A small sound classifier, trained from scratch: 26041 training examples.
Rows from block 2, named by matrix and row number. Rows with one number belong to one channel. Each number is 200 + 40 x the weight over the matrix's rms, rounded and kept within 0 to 999. All counts start at 0.
# convs0: first width-9 conv (model.blocks.2.convs.0.weight, 128x128x9), inputs 38-56, a 9 kernel for each
# convs1: second width-9 conv (model.blocks.2.convs.1.weight, 128x128x9, transposed), outputs 38-56, a 9 kernel for each
convs0.97,216,245,125,205,209,143,216,265,193,216,168,206,187,249,166,172,236,199,70,198,260,183,106,252,267,228,210,153,162,249,200,190,214,236,187,137,181,208,185,257,172,259,222,193,199,199,134,304,242,230,133,275,191,153,257,203,135,121,203,271,226,188,210,149,153,288,352,259,154,150,196,213,202,226,238,248,205,244,207,185,124,181,189,262,168,183,271,187,189,219,195,221,154,210,168,159,293,256,140,217,190,259,237,178,188,126,140,244,217,134,186,214,118,210,217,181,113,238,233,152,216,143,197,265,176,180,160,251,221,120,251,226,185,226,179,179,264,216,299,128,119,197,220,147,215,234,236,233,168,155,139,286,211,247,226,176,177,214,200,197,248,226,157,295,207,130,176,205,252,149,206
convs0.98,203,147,211,194,214,219,174,137,199,192,240,221,184,192,147,192,202,166,196,181,180,248,239,156,150,130,216,223,212,171,193,221,237,212,220,143,245,182,170,178,239,246,256,248,165,169,167,174,270,198,188,155,234,245,120,227,150,227,282,151,204,269,145,107,176,221,226,263,211,171,189,188,195,241,198,219,86,250,240,127,247,186,139,156,183,187,226,175,184,177,208,219,178,165,175,144,197,215,158,192,175,207,206,183,145,227,244,244,133,155,230,276,131,225,220,275,190,214,233,203,143,224,215,166,192,212,149,186,217,252,177,201,216,179,203,156,221,149,223,202,204,135,273,179,249,212,207,163,212,153,197,202,191,203,208,183,225,286,184,185,158,181,210,213,192,239,199,203,286,247,230
convs0.99,161,191,219,149,146,226,229,166,245,258,249,126,184,183,311,190,148,167,213,115,178,201,219,238,207,289,255,224,202,184,156,190,215,201,210,247,209,203,204,205,235,177,180,174,197,248,168,153,167,186,214,287,146,108,231,185,192,199,191,191,235,225,196,193,295,276,223,114,173,284,188,99,197,262,243,158,127,252,249,170,187,176,223,131,171,179,237,269,249,272,149,149,216,192,157,156,289,196,189,207,248,256,174,232,270,128,156,151,193,199,191,142,183,196,120,207,173,188,149,205,278,204,236,228,205,158,222,244,199,238,222,212,156,197,189,165,144,303,236,162,192,190,164,210,167,159,280,271,162,169,212,201,182,211,136,181,226,295,199,246,169,196,193,204,251,172,150,152,163,193,154
convs0.100,168,198,181,251,136,222,239,235,169,186,207,201,191,157,147,208,229,171,281,211,260,73,249,208,171,176,254,218,180,224,195,199,144,163,187,196,162,244,197,171,181,226,112,221,238,227,282,193,180,151,280,248,198,227,231,178,250,220,252,206,196,169,150,134,172,255,260,210,186,302,187,216,201,81,277,288,133,232,239,225,243,162,173,172,146,278,236,132,280,295,187,143,201,260,168,127,210,237,191,212,208,188,241,144,221,252,186,174,198,252,172,258,204,138,217,240,153,207,154,206,218,226,153,175,197,246,151,246,210,149,263,215,174,231,164,226,246,135,287,236,231,244,218,162,189,272,214,218,135,271,225,104,244,207,200,165,217,142,202,236,125,214,248,210,208,228,198,192,154,202,211
convs0.101,202,207,170,97,232,162,213,176,219,234,160,196,183,250,145,176,217,158,221,202,117,202,179,189,208,235,230,197,172,166,252,227,238,223,228,168,162,194,221,269,188,390,197,167,185,275,246,228,105,204,165,178,150,213,223,185,140,304,238,141,227,205,182,195,169,173,100,194,258,184,156,171,242,184,169,207,220,204,212,117,222,262,197,181,157,261,208,178,204,179,225,185,191,296,207,211,214,186,192,208,215,167,205,252,206,214,124,166,149,173,260,244,272,199,179,196,270,210,194,211,169,163,180,182,239,171,169,220,144,189,235,189,241,216,244,215,246,208,187,137,206,250,206,190,221,213,252,257,152,214,202,234,238,217,210,301,175,198,196,116,173,159,143,168,218,217,228,237,232,173,160
convs0.102,227,247,173,188,114,172,176,180,244,207,195,215,251,148,208,216,138,240,209,175,199,251,169,173,175,152,171,207,239,278,188,235,247,168,134,146,289,140,207,134,170,309,300,202,158,199,177,239,244,207,103,159,203,251,187,207,247,228,218,131,252,171,168,111,157,220,182,237,191,230,206,177,177,214,231,204,208,183,224,219,172,206,215,203,135,187,288,269,238,206,178,195,198,205,207,203,221,138,234,224,217,196,137,204,198,237,237,157,146,266,290,230,231,152,165,234,217,232,151,158,194,145,221,223,202,228,200,236,276,282,229,172,179,156,214,253,265,206,197,231,225,196,183,214,231,205,225,245,186,144,195,233,229,199,263,159,240,162,109,178,256,242,251,206,214,193,208,213,186,198,149
convs0.103,223,240,207,190,163,190,162,170,237,241,239,240,210,151,149,189,207,219,223,235,178,233,188,186,133,197,200,173,187,191,207,201,228,241,221,271,127,223,255,191,246,209,248,65,144,199,180,217,253,231,176,191,189,177,211,232,131,211,157,176,212,216,215,152,195,157,224,202,286,174,154,169,203,228,168,209,219,179,170,142,211,158,189,204,207,200,303,264,190,231,261,225,233,199,155,189,152,139,179,193,223,179,146,201,199,197,274,194,183,298,252,186,183,178,200,150,151,201,210,199,186,186,159,228,162,191,165,253,214,127,173,220,249,241,274,245,162,166,217,246,206,146,199,236,286,191,152,230,198,161,193,215,256,167,141,219,196,196,228,190,187,178,138,184,235,194,179,192,241,138,178
convs0.104,139,193,263,229,238,286,169,200,190,164,213,211,189,194,215,132,155,182,220,163,193,227,155,182,188,249,249,289,249,209,191,186,205,160,132,174,241,182,195,168,218,205,215,251,148,181,205,205,144,223,168,254,192,218,175,207,303,267,257,214,223,159,193,177,187,217,239,196,152,248,228,199,177,193,229,200,138,193,111,193,187,189,187,175,172,229,154,211,258,187,209,163,204,231,223,192,172,231,288,271,171,224,241,165,200,144,177,263,199,311,216,205,131,100,193,127,196,252,242,142,137,224,230,216,177,183,197,227,188,287,160,214,254,280,129,295,137,217,181,244,249,261,213,185,139,187,106,183,155,155,280,215,164,218,244,244,220,148,142,241,189,148,129,212,295,172,225,178,144,176,243
convs0.105,158,209,157,218,234,225,198,171,176,208,192,208,238,250,229,178,136,231,221,197,169,166,205,187,195,162,192,196,183,283,230,179,225,197,182,184,293,239,222,96,174,180,209,247,197,173,236,193,285,206,190,214,172,189,247,216,134,287,165,203,301,197,233,227,159,200,197,203,221,214,174,176,185,223,216,198,213,153,188,198,198,179,163,288,217,127,166,89,215,307,194,187,216,211,240,176,175,195,163,272,216,227,224,161,208,227,172,225,233,171,175,208,204,189,166,211,207,209,202,229,189,194,209,220,186,188,155,212,242,197,211,189,233,257,181,250,248,306,188,145,182,140,316,198,192,162,162,139,185,215,218,210,206,202,208,185,145,169,221,285,217,214,208,137,164,210,205,205,251,227,169
convs0.106,167,142,163,170,202,197,234,198,179,228,216,233,240,254,215,173,140,158,191,181,147,152,177,275,141,253,159,176,220,184,173,181,161,156,215,199,244,242,130,100,170,258,235,217,173,263,242,297,183,187,218,228,169,200,138,247,199,238,174,199,188,164,244,199,151,183,118,175,197,156,217,191,220,117,223,147,185,158,181,180,286,207,219,216,112,200,237,269,153,145,244,225,210,188,206,157,122,151,225,235,145,182,142,245,241,210,200,195,221,232,166,235,174,211,235,173,175,196,202,232,157,186,185,188,216,221,164,150,190,238,176,163,171,228,224,200,195,187,276,274,193,206,182,200,210,177,149,218,264,221,185,222,198,203,151,217,170,244,313,241,224,117,164,194,286,225,247,189,214,234,155
convs0.107,208,96,162,186,219,160,150,213,216,212,220,202,157,139,178,237,195,227,216,211,215,181,253,184,193,203,197,164,200,189,181,154,265,215,222,222,293,119,164,249,236,137,176,220,235,183,227,219,232,174,164,124,159,169,200,121,225,201,176,225,207,145,235,208,227,219,223,187,174,235,201,135,237,198,232,146,181,225,221,196,222,226,131,203,194,219,225,175,176,272,265,166,166,155,269,180,155,174,189,198,187,211,165,164,200,173,204,180,221,193,176,270,208,183,207,235,220,176,224,171,207,204,183,255,246,264,274,238,66,195,181,250,233,192,187,175,204,167,145,209,201,210,228,173,177,257,209,224,183,273,158,191,181,209,180,190,158,170,163,220,184,140,247,218,260,205,234,212,186,203,205
convs0.108,227,216,223,106,179,218,194,278,221,205,173,164,169,241,216,184,172,180,203,126,229,200,242,171,155,172,154,210,223,203,213,248,257,259,230,140,167,229,162,222,193,191,219,204,231,199,176,201,161,224,212,182,294,202,221,204,285,290,203,250,171,226,168,152,293,168,181,186,185,256,154,119,115,204,167,248,195,167,170,190,140,191,122,221,246,241,292,239,164,215,220,189,202,216,226,249,167,257,235,254,219,194,239,209,115,222,210,111,270,262,263,193,231,211,165,208,221,189,242,191,185,159,117,197,260,213,190,154,164,163,180,193,221,277,144,187,232,224,241,142,182,188,227,217,225,284,253,216,254,159,219,199,199,231,192,241,142,159,192,219,190,230,221,176,143,231,227,152,193,202,229
convs0.109,211,200,287,200,131,161,267,202,159,235,209,149,166,208,274,253,216,165,208,228,244,242,194,155,205,222,189,204,246,147,197,233,206,203,155,165,203,131,244,256,231,103,275,177,226,191,145,141,238,166,222,225,146,205,192,196,148,128,212,125,220,293,245,197,296,242,232,147,149,180,250,192,219,160,212,150,244,158,224,262,252,159,143,241,219,249,268,216,191,194,227,203,193,165,121,233,203,266,207,170,272,186,210,131,147,245,237,254,174,194,178,205,197,195,223,293,204,238,121,150,177,210,236,153,195,201,276,194,202,239,252,206,250,211,239,143,132,267,204,129,185,240,213,246,162,285,300,167,185,158,172,167,266,190,89,152,212,274,147,190,236,188,188,178,229,206,221,202,253,215,212
convs0.110,181,190,279,241,191,239,159,175,264,225,196,175,241,225,191,168,150,222,270,211,194,152,266,213,226,157,177,190,239,221,103,166,141,199,212,257,206,236,202,169,199,231,140,189,227,173,249,164,151,225,193,190,221,161,258,242,188,123,153,246,244,239,210,157,198,187,256,241,229,192,173,200,171,194,141,182,228,191,227,252,255,187,173,171,225,259,250,129,216,174,238,392,193,212,207,189,124,218,175,178,187,242,176,258,196,225,251,245,143,176,277,160,142,195,222,229,140,160,223,164,245,262,182,199,193,244,203,194,175,165,186,188,184,156,290,217,266,176,294,216,112,121,206,251,167,182,231,213,166,144,214,266,177,163,210,193,85,165,195,214,223,299,242,166,248,126,240,212,170,180,197
convs0.111,234,191,225,159,199,203,131,206,238,132,215,244,168,178,195,167,232,205,186,197,223,174,227,243,228,226,231,257,237,252,142,227,182,162,79,204,238,273,252,223,95,173,159,173,136,176,222,168,185,233,238,243,200,189,121,163,283,175,156,174,265,220,190,225,164,174,161,149,238,269,151,253,222,178,173,203,215,246,184,151,230,154,189,167,169,123,226,166,216,176,222,216,178,247,145,160,145,226,205,203,254,124,303,180,174,154,180,233,167,219,245,192,133,239,128,149,198,153,163,204,207,254,209,192,249,211,196,228,202,230,257,169,193,117,118,198,233,205,254,243,213,204,275,262,183,169,164,229,251,226,187,169,291,290,156,226,164,149,174,187,178,286,224,212,168,245,290,153,143,241,229
convs0.112,226,158,229,140,226,220,211,203,199,197,241,228,221,221,222,174,135,273,244,228,129,191,175,218,141,151,213,294,177,181,182,238,212,236,221,215,241,206,156,153,220,202,212,108,159,177,138,180,181,274,218,218,219,217,166,128,210,338,188,188,197,275,121,131,233,220,210,255,219,239,192,124,146,211,207,243,210,244,185,193,216,195,215,158,159,189,226,241,282,240,219,176,209,222,206,132,272,199,221,106,163,211,236,285,151,211,151,187,254,250,179,145,199,225,197,201,129,196,187,192,160,159,119,208,168,267,206,183,220,216,163,284,99,159,199,184,160,213,176,216,172,181,240,222,212,158,226,195,250,264,235,197,188,202,170,230,189,190,207,247,177,234,226,202,218,110,188,203,215,124,207
convs0.113,140,171,146,239,214,263,224,216,158,234,162,131,102,255,252,215,188,180,166,190,232,192,241,173,170,245,165,159,233,262,220,208,224,154,233,206,334,122,159,263,170,155,160,140,252,257,193,209,221,278,201,207,232,153,219,189,206,159,210,115,193,149,173,225,156,187,213,242,211,207,250,119,275,229,236,208,130,174,211,211,197,182,180,154,177,209,250,276,116,206,199,199,193,202,175,216,162,227,185,160,142,268,262,175,191,215,271,261,206,132,200,231,219,152,162,211,154,211,137,184,248,258,204,173,257,200,144,242,224,216,196,183,221,191,248,209,217,181,231,338,292,184,212,173,220,210,157,214,191,183,209,146,146,266,250,201,156,165,186,110,226,184,193,175,229,195,211,196,209,233,174
convs0.114,159,252,288,103,174,249,185,149,281,268,184,227,203,228,232,151,144,199,350,311,154,236,221,219,241,170,247,255,207,244,222,213,212,225,249,232,212,157,180,191,213,226,245,240,207,148,310,240,163,306,196,201,182,267,226,183,207,261,128,204,162,202,261,188,264,234,141,247,219,155,241,221,155,256,281,124,222,229,301,248,201,194,190,175,153,173,183,217,198,204,213,188,256,204,202,184,196,159,192,187,249,202,71,139,130,266,165,244,156,196,193,228,228,197,138,189,174,129,191,269,233,147,240,182,187,188,161,212,190,270,156,213,240,219,272,202,153,152,162,236,246,213,136,135,155,220,224,207,248,205,176,200,209,199,159,169,235,216,109,174,228,203,225,198,240,183,273,180,239,250,165
convs0.115,219,248,199,240,153,170,219,181,251,199,188,180,202,155,238,223,213,216,214,141,145,265,181,160,233,199,200,286,176,208,182,177,196,205,201,166,177,156,214,214,140,291,204,136,170,250,232,201,197,212,179,285,231,109,179,135,210,213,247,272,158,132,234,210,156,222,218,285,206,146,110,191,219,160,158,211,205,235,196,130,146,186,175,168,251,163,200,260,196,143,156,227,217,215,265,187,137,206,214,167,142,225,227,199,185,199,163,187,210,258,230,186,194,218,143,187,174,215,270,185,209,244,194,189,263,200,179,233,226,166,281,167,182,200,208,238,217,152,140,190,200,197,172,218,191,183,242,218,200,233,179,179,134,258,195,147,224,173,177,187,195,186,264,158,166,216,169,218,327,178,235
convs0.116,235,155,160,207,170,175,270,169,248,262,175,191,170,218,173,218,175,143,293,240,221,195,288,223,165,183,214,133,174,173,173,189,218,152,144,203,194,258,153,107,145,230,212,157,194,163,269,187,174,227,311,159,128,186,287,308,226,217,185,166,154,208,144,164,185,174,177,204,303,243,169,183,214,197,191,247,163,181,304,244,188,248,243,110,246,240,182,137,181,113,272,201,258,241,182,111,340,216,141,221,154,179,193,169,223,225,194,190,157,177,227,220,182,240,228,187,201,243,206,203,184,132,259,197,187,200,239,155,150,236,186,188,165,187,180,169,136,229,228,189,217,185,208,182,178,224,247,186,160,147,197,261,176,230,184,160,175,185,222,239,158,168,184,153,232,180,213,174,216,249,219
convs1.97,224,214,190,183,208,146,180,220,189,191,177,230,150,130,243,229,193,216,91,203,325,270,153,176,171,238,182,202,175,213,205,207,191,150,190,231,211,244,278,246,98,146,248,195,174,189,180,176,152,239,200,197,137,188,190,171,151,251,226,236,174,169,234,221,257,209,217,205,139,182,220,175,198,150,182,205,264,248,194,208,192,168,161,176,116,233,182,115,231,246,176,236,200,203,187,244,247,227,231,203,225,192,194,258,208,183,183,239,226,169,180,199,180,200,193,166,185,229,172,214,198,166,210,139,209,206,203,146,185,202,219,181,269,146,130,158,148,232,248,221,144,206,268,272,236,138,245,156,205,233,231,182,229,163,172,160,264,212,126,255,154,300,198,267,221,195,187,244,229,227,145
convs1.98,160,202,246,164,187,225,261,177,199,231,216,174,235,236,229,171,193,145,222,277,208,166,235,193,198,174,144,217,173,146,194,217,251,191,176,196,184,238,196,182,234,136,93,268,218,242,145,221,195,200,223,166,153,245,180,188,304,252,148,165,230,298,250,179,268,171,153,175,187,187,256,290,230,229,212,194,259,187,161,174,222,213,156,125,223,208,175,228,231,220,169,159,205,202,156,181,278,127,208,137,206,165,288,221,155,241,202,201,307,279,192,161,215,203,200,235,155,175,254,183,260,149,242,201,171,198,280,174,162,188,216,292,265,146,219,222,251,162,190,188,214,254,253,252,228,265,221,250,209,174,272,180,217,165,193,258,210,260,157,185,192,155,156,149,223,156,146,209,200,245,214
convs1.99,222,166,210,195,160,134,214,242,194,271,226,259,134,279,209,121,176,224,235,217,227,269,241,241,211,177,151,192,139,117,128,188,229,226,135,159,209,224,165,287,231,198,190,214,186,196,305,217,195,122,175,174,217,217,210,213,209,218,188,138,245,232,129,220,157,165,173,201,238,194,188,227,236,198,177,215,214,265,256,148,239,191,113,160,245,193,91,214,275,176,241,169,137,228,231,222,208,231,189,315,200,114,237,219,194,183,223,243,205,168,204,166,158,227,275,225,245,222,265,239,290,289,193,163,170,193,184,183,207,150,162,192,186,192,212,176,224,182,208,236,189,211,187,227,176,176,208,182,192,249,209,212,198,161,127,152,227,147,259,212,182,184,161,234,225,261,189,205,230,232,247
convs1.100,127,202,196,178,196,196,207,178,256,213,234,243,222,148,189,219,181,225,244,123,148,300,298,142,214,208,223,209,208,174,247,214,173,143,208,195,193,223,203,225,167,192,169,203,208,184,240,232,270,182,202,233,174,118,237,256,288,204,172,250,208,284,184,195,211,186,182,218,213,250,223,244,202,178,230,215,108,234,130,155,263,152,143,218,257,260,218,240,166,184,199,251,240,188,159,158,231,223,169,189,114,209,234,191,206,175,200,164,167,211,177,238,212,240,230,246,222,249,136,136,265,182,211,215,175,234,214,175,223,191,177,221,185,230,168,211,143,110,179,193,177,213,170,183,195,296,222,265,219,266,181,184,219,220,207,180,218,186,142,271,154,210,245,213,209,222,165,222,173,175,190
convs1.101,162,129,207,147,158,215,231,193,149,217,207,254,133,208,147,188,178,210,228,197,165,227,224,193,207,175,202,161,225,184,124,91,135,239,177,209,283,141,219,58,214,176,198,248,152,198,176,201,269,126,202,131,177,163,181,213,217,245,190,182,195,192,256,194,212,204,232,208,157,236,217,230,150,136,276,258,135,243,157,226,193,208,189,164,246,194,233,243,149,219,177,234,230,278,262,251,209,194,227,225,247,185,137,175,216,214,226,242,225,167,208,201,157,232,204,179,218,228,178,191,124,234,263,173,159,83,157,229,158,145,239,182,175,236,221,165,156,137,163,254,270,247,276,218,173,126,169,127,224,183,215,180,191,242,184,200,129,123,197,219,246,188,201,227,191,195,207,236,185,178,111
convs1.102,210,220,253,206,181,212,182,242,212,237,253,120,126,241,208,160,206,184,151,213,194,206,178,215,217,167,178,184,84,289,241,231,248,130,199,234,181,140,226,233,199,96,199,232,202,140,227,261,211,183,200,228,175,219,231,216,116,155,166,200,160,225,142,293,246,172,199,170,213,130,247,248,256,170,211,234,154,135,110,230,194,197,229,167,159,187,231,238,221,150,183,242,176,159,203,180,197,303,234,178,209,194,184,149,180,187,190,157,193,160,97,228,227,182,212,195,227,203,180,196,202,270,224,238,219,175,220,201,184,212,242,162,195,246,205,229,138,115,169,136,145,270,232,201,209,295,140,193,200,179,172,207,204,193,233,211,193,187,186,214,203,155,240,141,216,131,177,200,154,212,174
convs1.103,218,272,92,103,219,162,232,161,236,186,210,260,247,241,188,130,147,208,270,223,122,146,224,284,161,170,136,209,148,116,195,260,182,204,271,227,198,228,132,218,139,187,229,205,222,118,228,182,181,175,204,91,181,174,270,171,306,230,283,153,178,199,231,152,234,216,155,175,196,125,169,284,209,223,204,151,144,169,231,195,143,190,122,223,263,229,199,276,214,205,209,166,205,185,212,224,218,171,136,119,180,184,239,169,189,154,208,152,217,91,79,130,229,226,235,251,233,213,214,256,170,201,205,270,262,154,192,197,235,180,199,277,272,272,253,155,164,156,208,186,203,257,203,235,221,222,204,169,99,179,184,186,184,233,176,206,209,186,214,142,261,164,215,155,88,219,234,169,210,194,250
convs1.104,139,140,111,197,185,236,172,175,232,219,178,186,154,170,220,220,195,206,218,165,168,266,220,126,145,228,177,274,171,119,173,221,246,181,115,207,222,152,182,256,254,229,186,189,233,233,208,211,224,216,144,193,190,166,152,228,144,210,228,211,175,181,252,217,122,153,243,173,184,240,215,194,214,163,242,223,201,163,218,186,169,196,160,152,212,269,185,96,181,231,195,144,227,248,231,228,207,202,258,219,182,211,208,203,205,175,169,193,211,245,161,152,198,243,222,170,111,214,250,258,211,237,177,195,237,158,196,183,217,214,230,169,245,244,267,209,180,224,197,225,199,178,236,163,188,177,259,298,243,132,233,171,232,196,220,130,187,160,116,146,272,204,205,142,231,212,142,213,183,222,184
convs1.105,213,246,182,147,183,185,215,119,151,210,227,199,191,235,244,247,164,151,208,251,211,149,201,258,200,207,176,117,233,216,218,187,235,184,204,211,184,248,129,120,257,213,112,176,205,206,219,161,157,126,195,219,202,205,230,245,174,84,135,193,186,215,230,192,142,233,226,193,199,165,195,147,174,322,210,195,118,181,147,190,178,173,171,136,142,224,198,242,160,264,227,264,191,169,187,196,258,215,185,173,199,190,164,175,185,216,204,205,198,230,159,213,175,216,254,212,181,261,229,163,222,151,173,210,176,154,132,205,180,221,209,159,227,220,199,215,211,169,241,266,222,243,149,195,207,240,177,231,200,158,170,159,169,211,202,195,236,175,226,214,218,131,178,204,211,206,200,245,187,237,212
convs1.106,207,179,239,187,163,264,191,234,209,185,204,211,262,223,247,197,155,218,205,130,210,263,240,194,170,216,228,158,184,205,222,231,131,177,197,220,182,137,224,166,203,209,177,290,172,188,251,244,208,192,246,148,180,164,160,260,239,197,146,121,171,157,212,200,147,205,155,154,211,232,176,154,272,218,142,223,229,236,201,222,187,275,205,147,111,192,207,164,199,245,190,152,168,263,234,202,200,165,220,171,163,218,217,197,227,219,225,248,180,205,242,200,162,224,156,238,245,226,191,186,219,144,201,248,249,238,184,210,227,202,208,217,165,136,169,86,167,210,210,177,226,275,203,228,195,209,228,231,246,188,233,213,206,234,242,248,193,187,178,196,189,131,257,271,207,189,161,181,167,193,205
convs1.107,172,149,216,242,164,195,226,199,120,200,207,224,267,184,192,231,243,225,198,205,142,163,208,275,195,189,163,150,195,164,185,178,172,190,167,209,156,213,356,247,194,216,99,201,241,224,227,147,223,245,182,199,235,198,217,135,233,227,155,282,198,189,153,200,149,193,216,242,213,177,180,144,177,181,196,189,206,243,194,306,216,158,198,175,164,232,250,228,220,207,203,149,195,247,263,178,255,240,158,165,230,186,187,209,291,178,223,218,137,149,196,193,253,138,171,140,186,128,184,234,176,204,143,202,215,158,229,131,227,220,185,206,128,214,239,182,180,165,217,190,193,218,181,207,138,188,154,182,179,209,256,246,191,286,231,158,188,156,193,214,231,219,168,176,188,183,216,177,174,184,177
convs1.108,239,212,165,167,292,234,187,204,244,153,171,216,175,206,234,204,202,186,189,250,233,134,165,254,180,167,161,174,144,228,180,164,153,231,278,174,210,137,231,280,213,127,190,139,219,82,300,213,112,225,203,205,148,157,228,138,170,136,163,172,162,192,193,194,235,219,216,226,131,158,175,214,243,185,230,280,202,189,218,134,197,158,205,202,267,209,182,174,199,231,221,168,141,187,270,216,221,231,151,232,282,187,183,242,262,126,208,263,181,160,189,193,252,245,227,208,189,208,171,195,217,231,283,238,142,169,151,235,236,238,211,173,191,210,194,221,275,178,155,182,186,235,251,129,190,193,127,224,186,203,175,226,202,193,165,237,195,195,217,221,247,266,220,196,190,210,136,235,167,174,199
convs1.109,245,179,168,213,290,247,253,109,244,163,138,216,162,195,166,165,228,199,185,205,183,159,196,154,186,211,186,233,231,207,214,186,156,237,176,282,81,202,273,182,193,190,193,201,217,132,253,122,162,225,250,251,207,265,212,209,197,242,312,190,169,196,238,161,180,189,183,220,136,210,165,209,134,212,165,208,169,158,193,181,238,149,219,208,169,142,248,205,181,203,185,177,181,217,205,196,206,264,214,147,167,224,248,221,234,237,221,165,199,130,255,222,184,180,159,230,204,168,203,287,207,226,162,93,225,205,177,232,239,209,181,224,228,199,149,120,144,242,172,207,228,221,221,216,236,206,213,180,171,200,162,215,204,206,223,213,218,209,173,141,172,140,177,183,219,159,214,258,238,236,232
convs1.110,179,226,234,248,145,146,100,178,228,114,110,234,244,165,149,239,195,151,231,238,155,135,196,255,159,223,222,185,190,166,161,239,270,218,194,198,258,188,124,188,218,163,204,151,235,205,168,219,245,215,221,221,159,140,210,142,176,217,208,188,256,236,190,188,318,222,216,227,197,221,242,179,248,179,196,205,186,201,179,140,135,198,204,247,150,195,207,249,210,194,252,157,164,125,153,197,253,194,227,252,155,112,269,145,147,197,206,170,212,209,144,190,197,175,222,185,231,167,179,123,69,68,177,174,201,235,199,249,195,190,152,178,114,186,146,212,273,233,230,133,242,198,174,183,175,120,197,199,190,263,237,235,212,203,224,209,146,228,125,198,220,210,213,184,195,183,188,200,206,186,256
convs1.111,177,233,167,144,176,222,246,218,173,164,233,185,209,203,213,140,145,213,186,209,163,222,167,156,209,170,231,109,220,260,215,227,263,262,209,137,228,208,250,202,288,215,193,221,128,214,194,211,169,219,178,181,178,247,194,194,188,166,243,236,247,179,246,204,233,131,203,213,239,203,217,187,233,184,182,232,193,157,300,220,166,179,212,249,123,230,208,261,200,181,241,223,250,212,215,241,158,196,196,183,227,238,213,249,158,181,233,191,270,192,212,242,200,192,91,165,199,156,176,178,231,179,211,210,188,150,180,235,133,222,203,152,164,255,207,174,200,181,196,197,213,165,209,181,214,211,202,194,171,183,207,270,229,155,221,176,220,227,134,170,199,158,144,162,218,162,176,279,162,256,185
convs1.112,189,146,151,160,217,164,195,321,196,204,151,224,205,175,177,216,263,181,265,199,193,134,178,200,195,246,187,245,181,175,155,172,217,201,276,151,129,198,249,217,178,205,112,190,251,218,171,207,253,135,173,178,216,266,158,205,189,178,246,162,214,159,289,191,204,241,185,175,257,264,180,138,184,195,200,197,197,248,180,227,203,171,228,175,190,190,252,202,188,240,147,183,230,242,163,171,175,195,221,245,250,178,125,139,204,152,195,220,242,289,245,284,210,163,174,184,260,218,187,238,192,240,180,159,159,252,238,222,171,217,123,195,252,211,265,204,225,201,175,174,199,199,150,145,185,305,199,212,272,206,253,136,215,157,215,182,262,202,210,152,183,214,241,199,180,221,221,195,190,146,200
convs1.113,238,171,205,174,207,244,185,210,243,124,224,206,205,244,214,223,168,187,172,124,222,224,247,158,208,210,231,260,156,175,183,229,232,182,149,135,193,207,249,257,202,142,233,205,240,224,167,201,219,197,130,183,169,229,246,222,205,202,177,264,159,137,231,192,161,264,221,179,231,257,199,246,177,202,157,181,262,252,238,189,221,173,243,207,232,250,232,264,251,269,248,148,166,162,168,183,168,195,186,135,153,266,159,191,196,150,143,191,219,142,219,267,216,165,199,233,201,187,272,207,149,144,179,213,190,105,165,241,172,202,160,145,176,195,218,168,212,254,224,260,183,172,214,281,283,174,217,212,213,226,251,214,228,149,153,164,188,173,199,165,201,130,229,174,200,185,159,163,133,263,249
convs1.114,155,260,153,232,196,205,132,222,202,189,234,212,231,225,215,172,213,218,267,209,214,315,191,201,135,206,218,182,151,175,245,184,171,159,225,184,146,174,161,250,249,167,272,131,159,256,254,165,213,195,218,210,195,159,191,270,217,211,184,198,212,270,144,315,269,202,133,200,203,175,240,261,267,244,234,166,192,206,120,118,273,186,225,140,205,134,106,167,169,160,193,244,223,163,174,234,184,202,138,233,152,90,225,293,227,186,199,158,231,190,170,232,259,255,280,166,189,193,182,190,197,185,179,189,221,189,223,81,187,179,226,207,157,180,232,173,241,215,207,270,222,191,175,159,168,288,189,166,232,163,211,206,180,214,181,206,171,151,215,191,220,233,197,213,187,174,225,160,226,177,178
convs1.115,229,167,244,280,167,169,183,234,182,177,222,193,223,227,157,173,131,172,246,271,139,183,245,188,148,159,230,189,297,231,145,130,205,215,230,153,162,273,260,146,164,173,193,180,279,220,179,192,107,250,232,215,165,179,162,237,161,306,212,182,215,217,201,154,182,177,207,229,178,221,174,143,159,236,245,181,170,216,236,210,198,236,210,170,215,157,197,163,140,218,174,199,209,205,252,175,113,195,183,257,195,155,199,175,198,134,260,202,125,252,271,162,194,183,175,142,260,239,200,214,218,247,214,236,166,161,267,219,180,181,241,252,176,165,194,212,247,200,201,245,169,230,237,187,241,255,192,198,154,199,146,217,170,243,207,250,199,191,180,235,161,183,198,206,191,177,205,219,167,210,137
convs1.116,167,218,162,136,290,202,161,182,245,198,149,155,192,180,185,264,125,232,290,114,148,247,241,143,223,226,176,210,240,183,181,141,247,266,192,222,124,129,186,237,258,248,261,214,249,212,148,283,286,253,164,163,164,206,182,198,213,193,165,199,157,111,151,245,252,248,222,196,215,195,165,177,134,220,249,158,202,308,191,181,245,128,230,206,195,204,282,131,141,172,141,159,157,231,223,208,230,228,170,245,236,198,250,193,188,266,143,148,176,288,217,186,198,150,191,236,232,166,194,232,187,164,205,224,214,237,190,219,226,204,154,188,209,181,158,233,228,254,196,206,98,171,180,315,191,191,229,198,258,237,200,268,192,219,195,171,195,132,187,201,257,189,189,166,166,240,222,253,235,267,191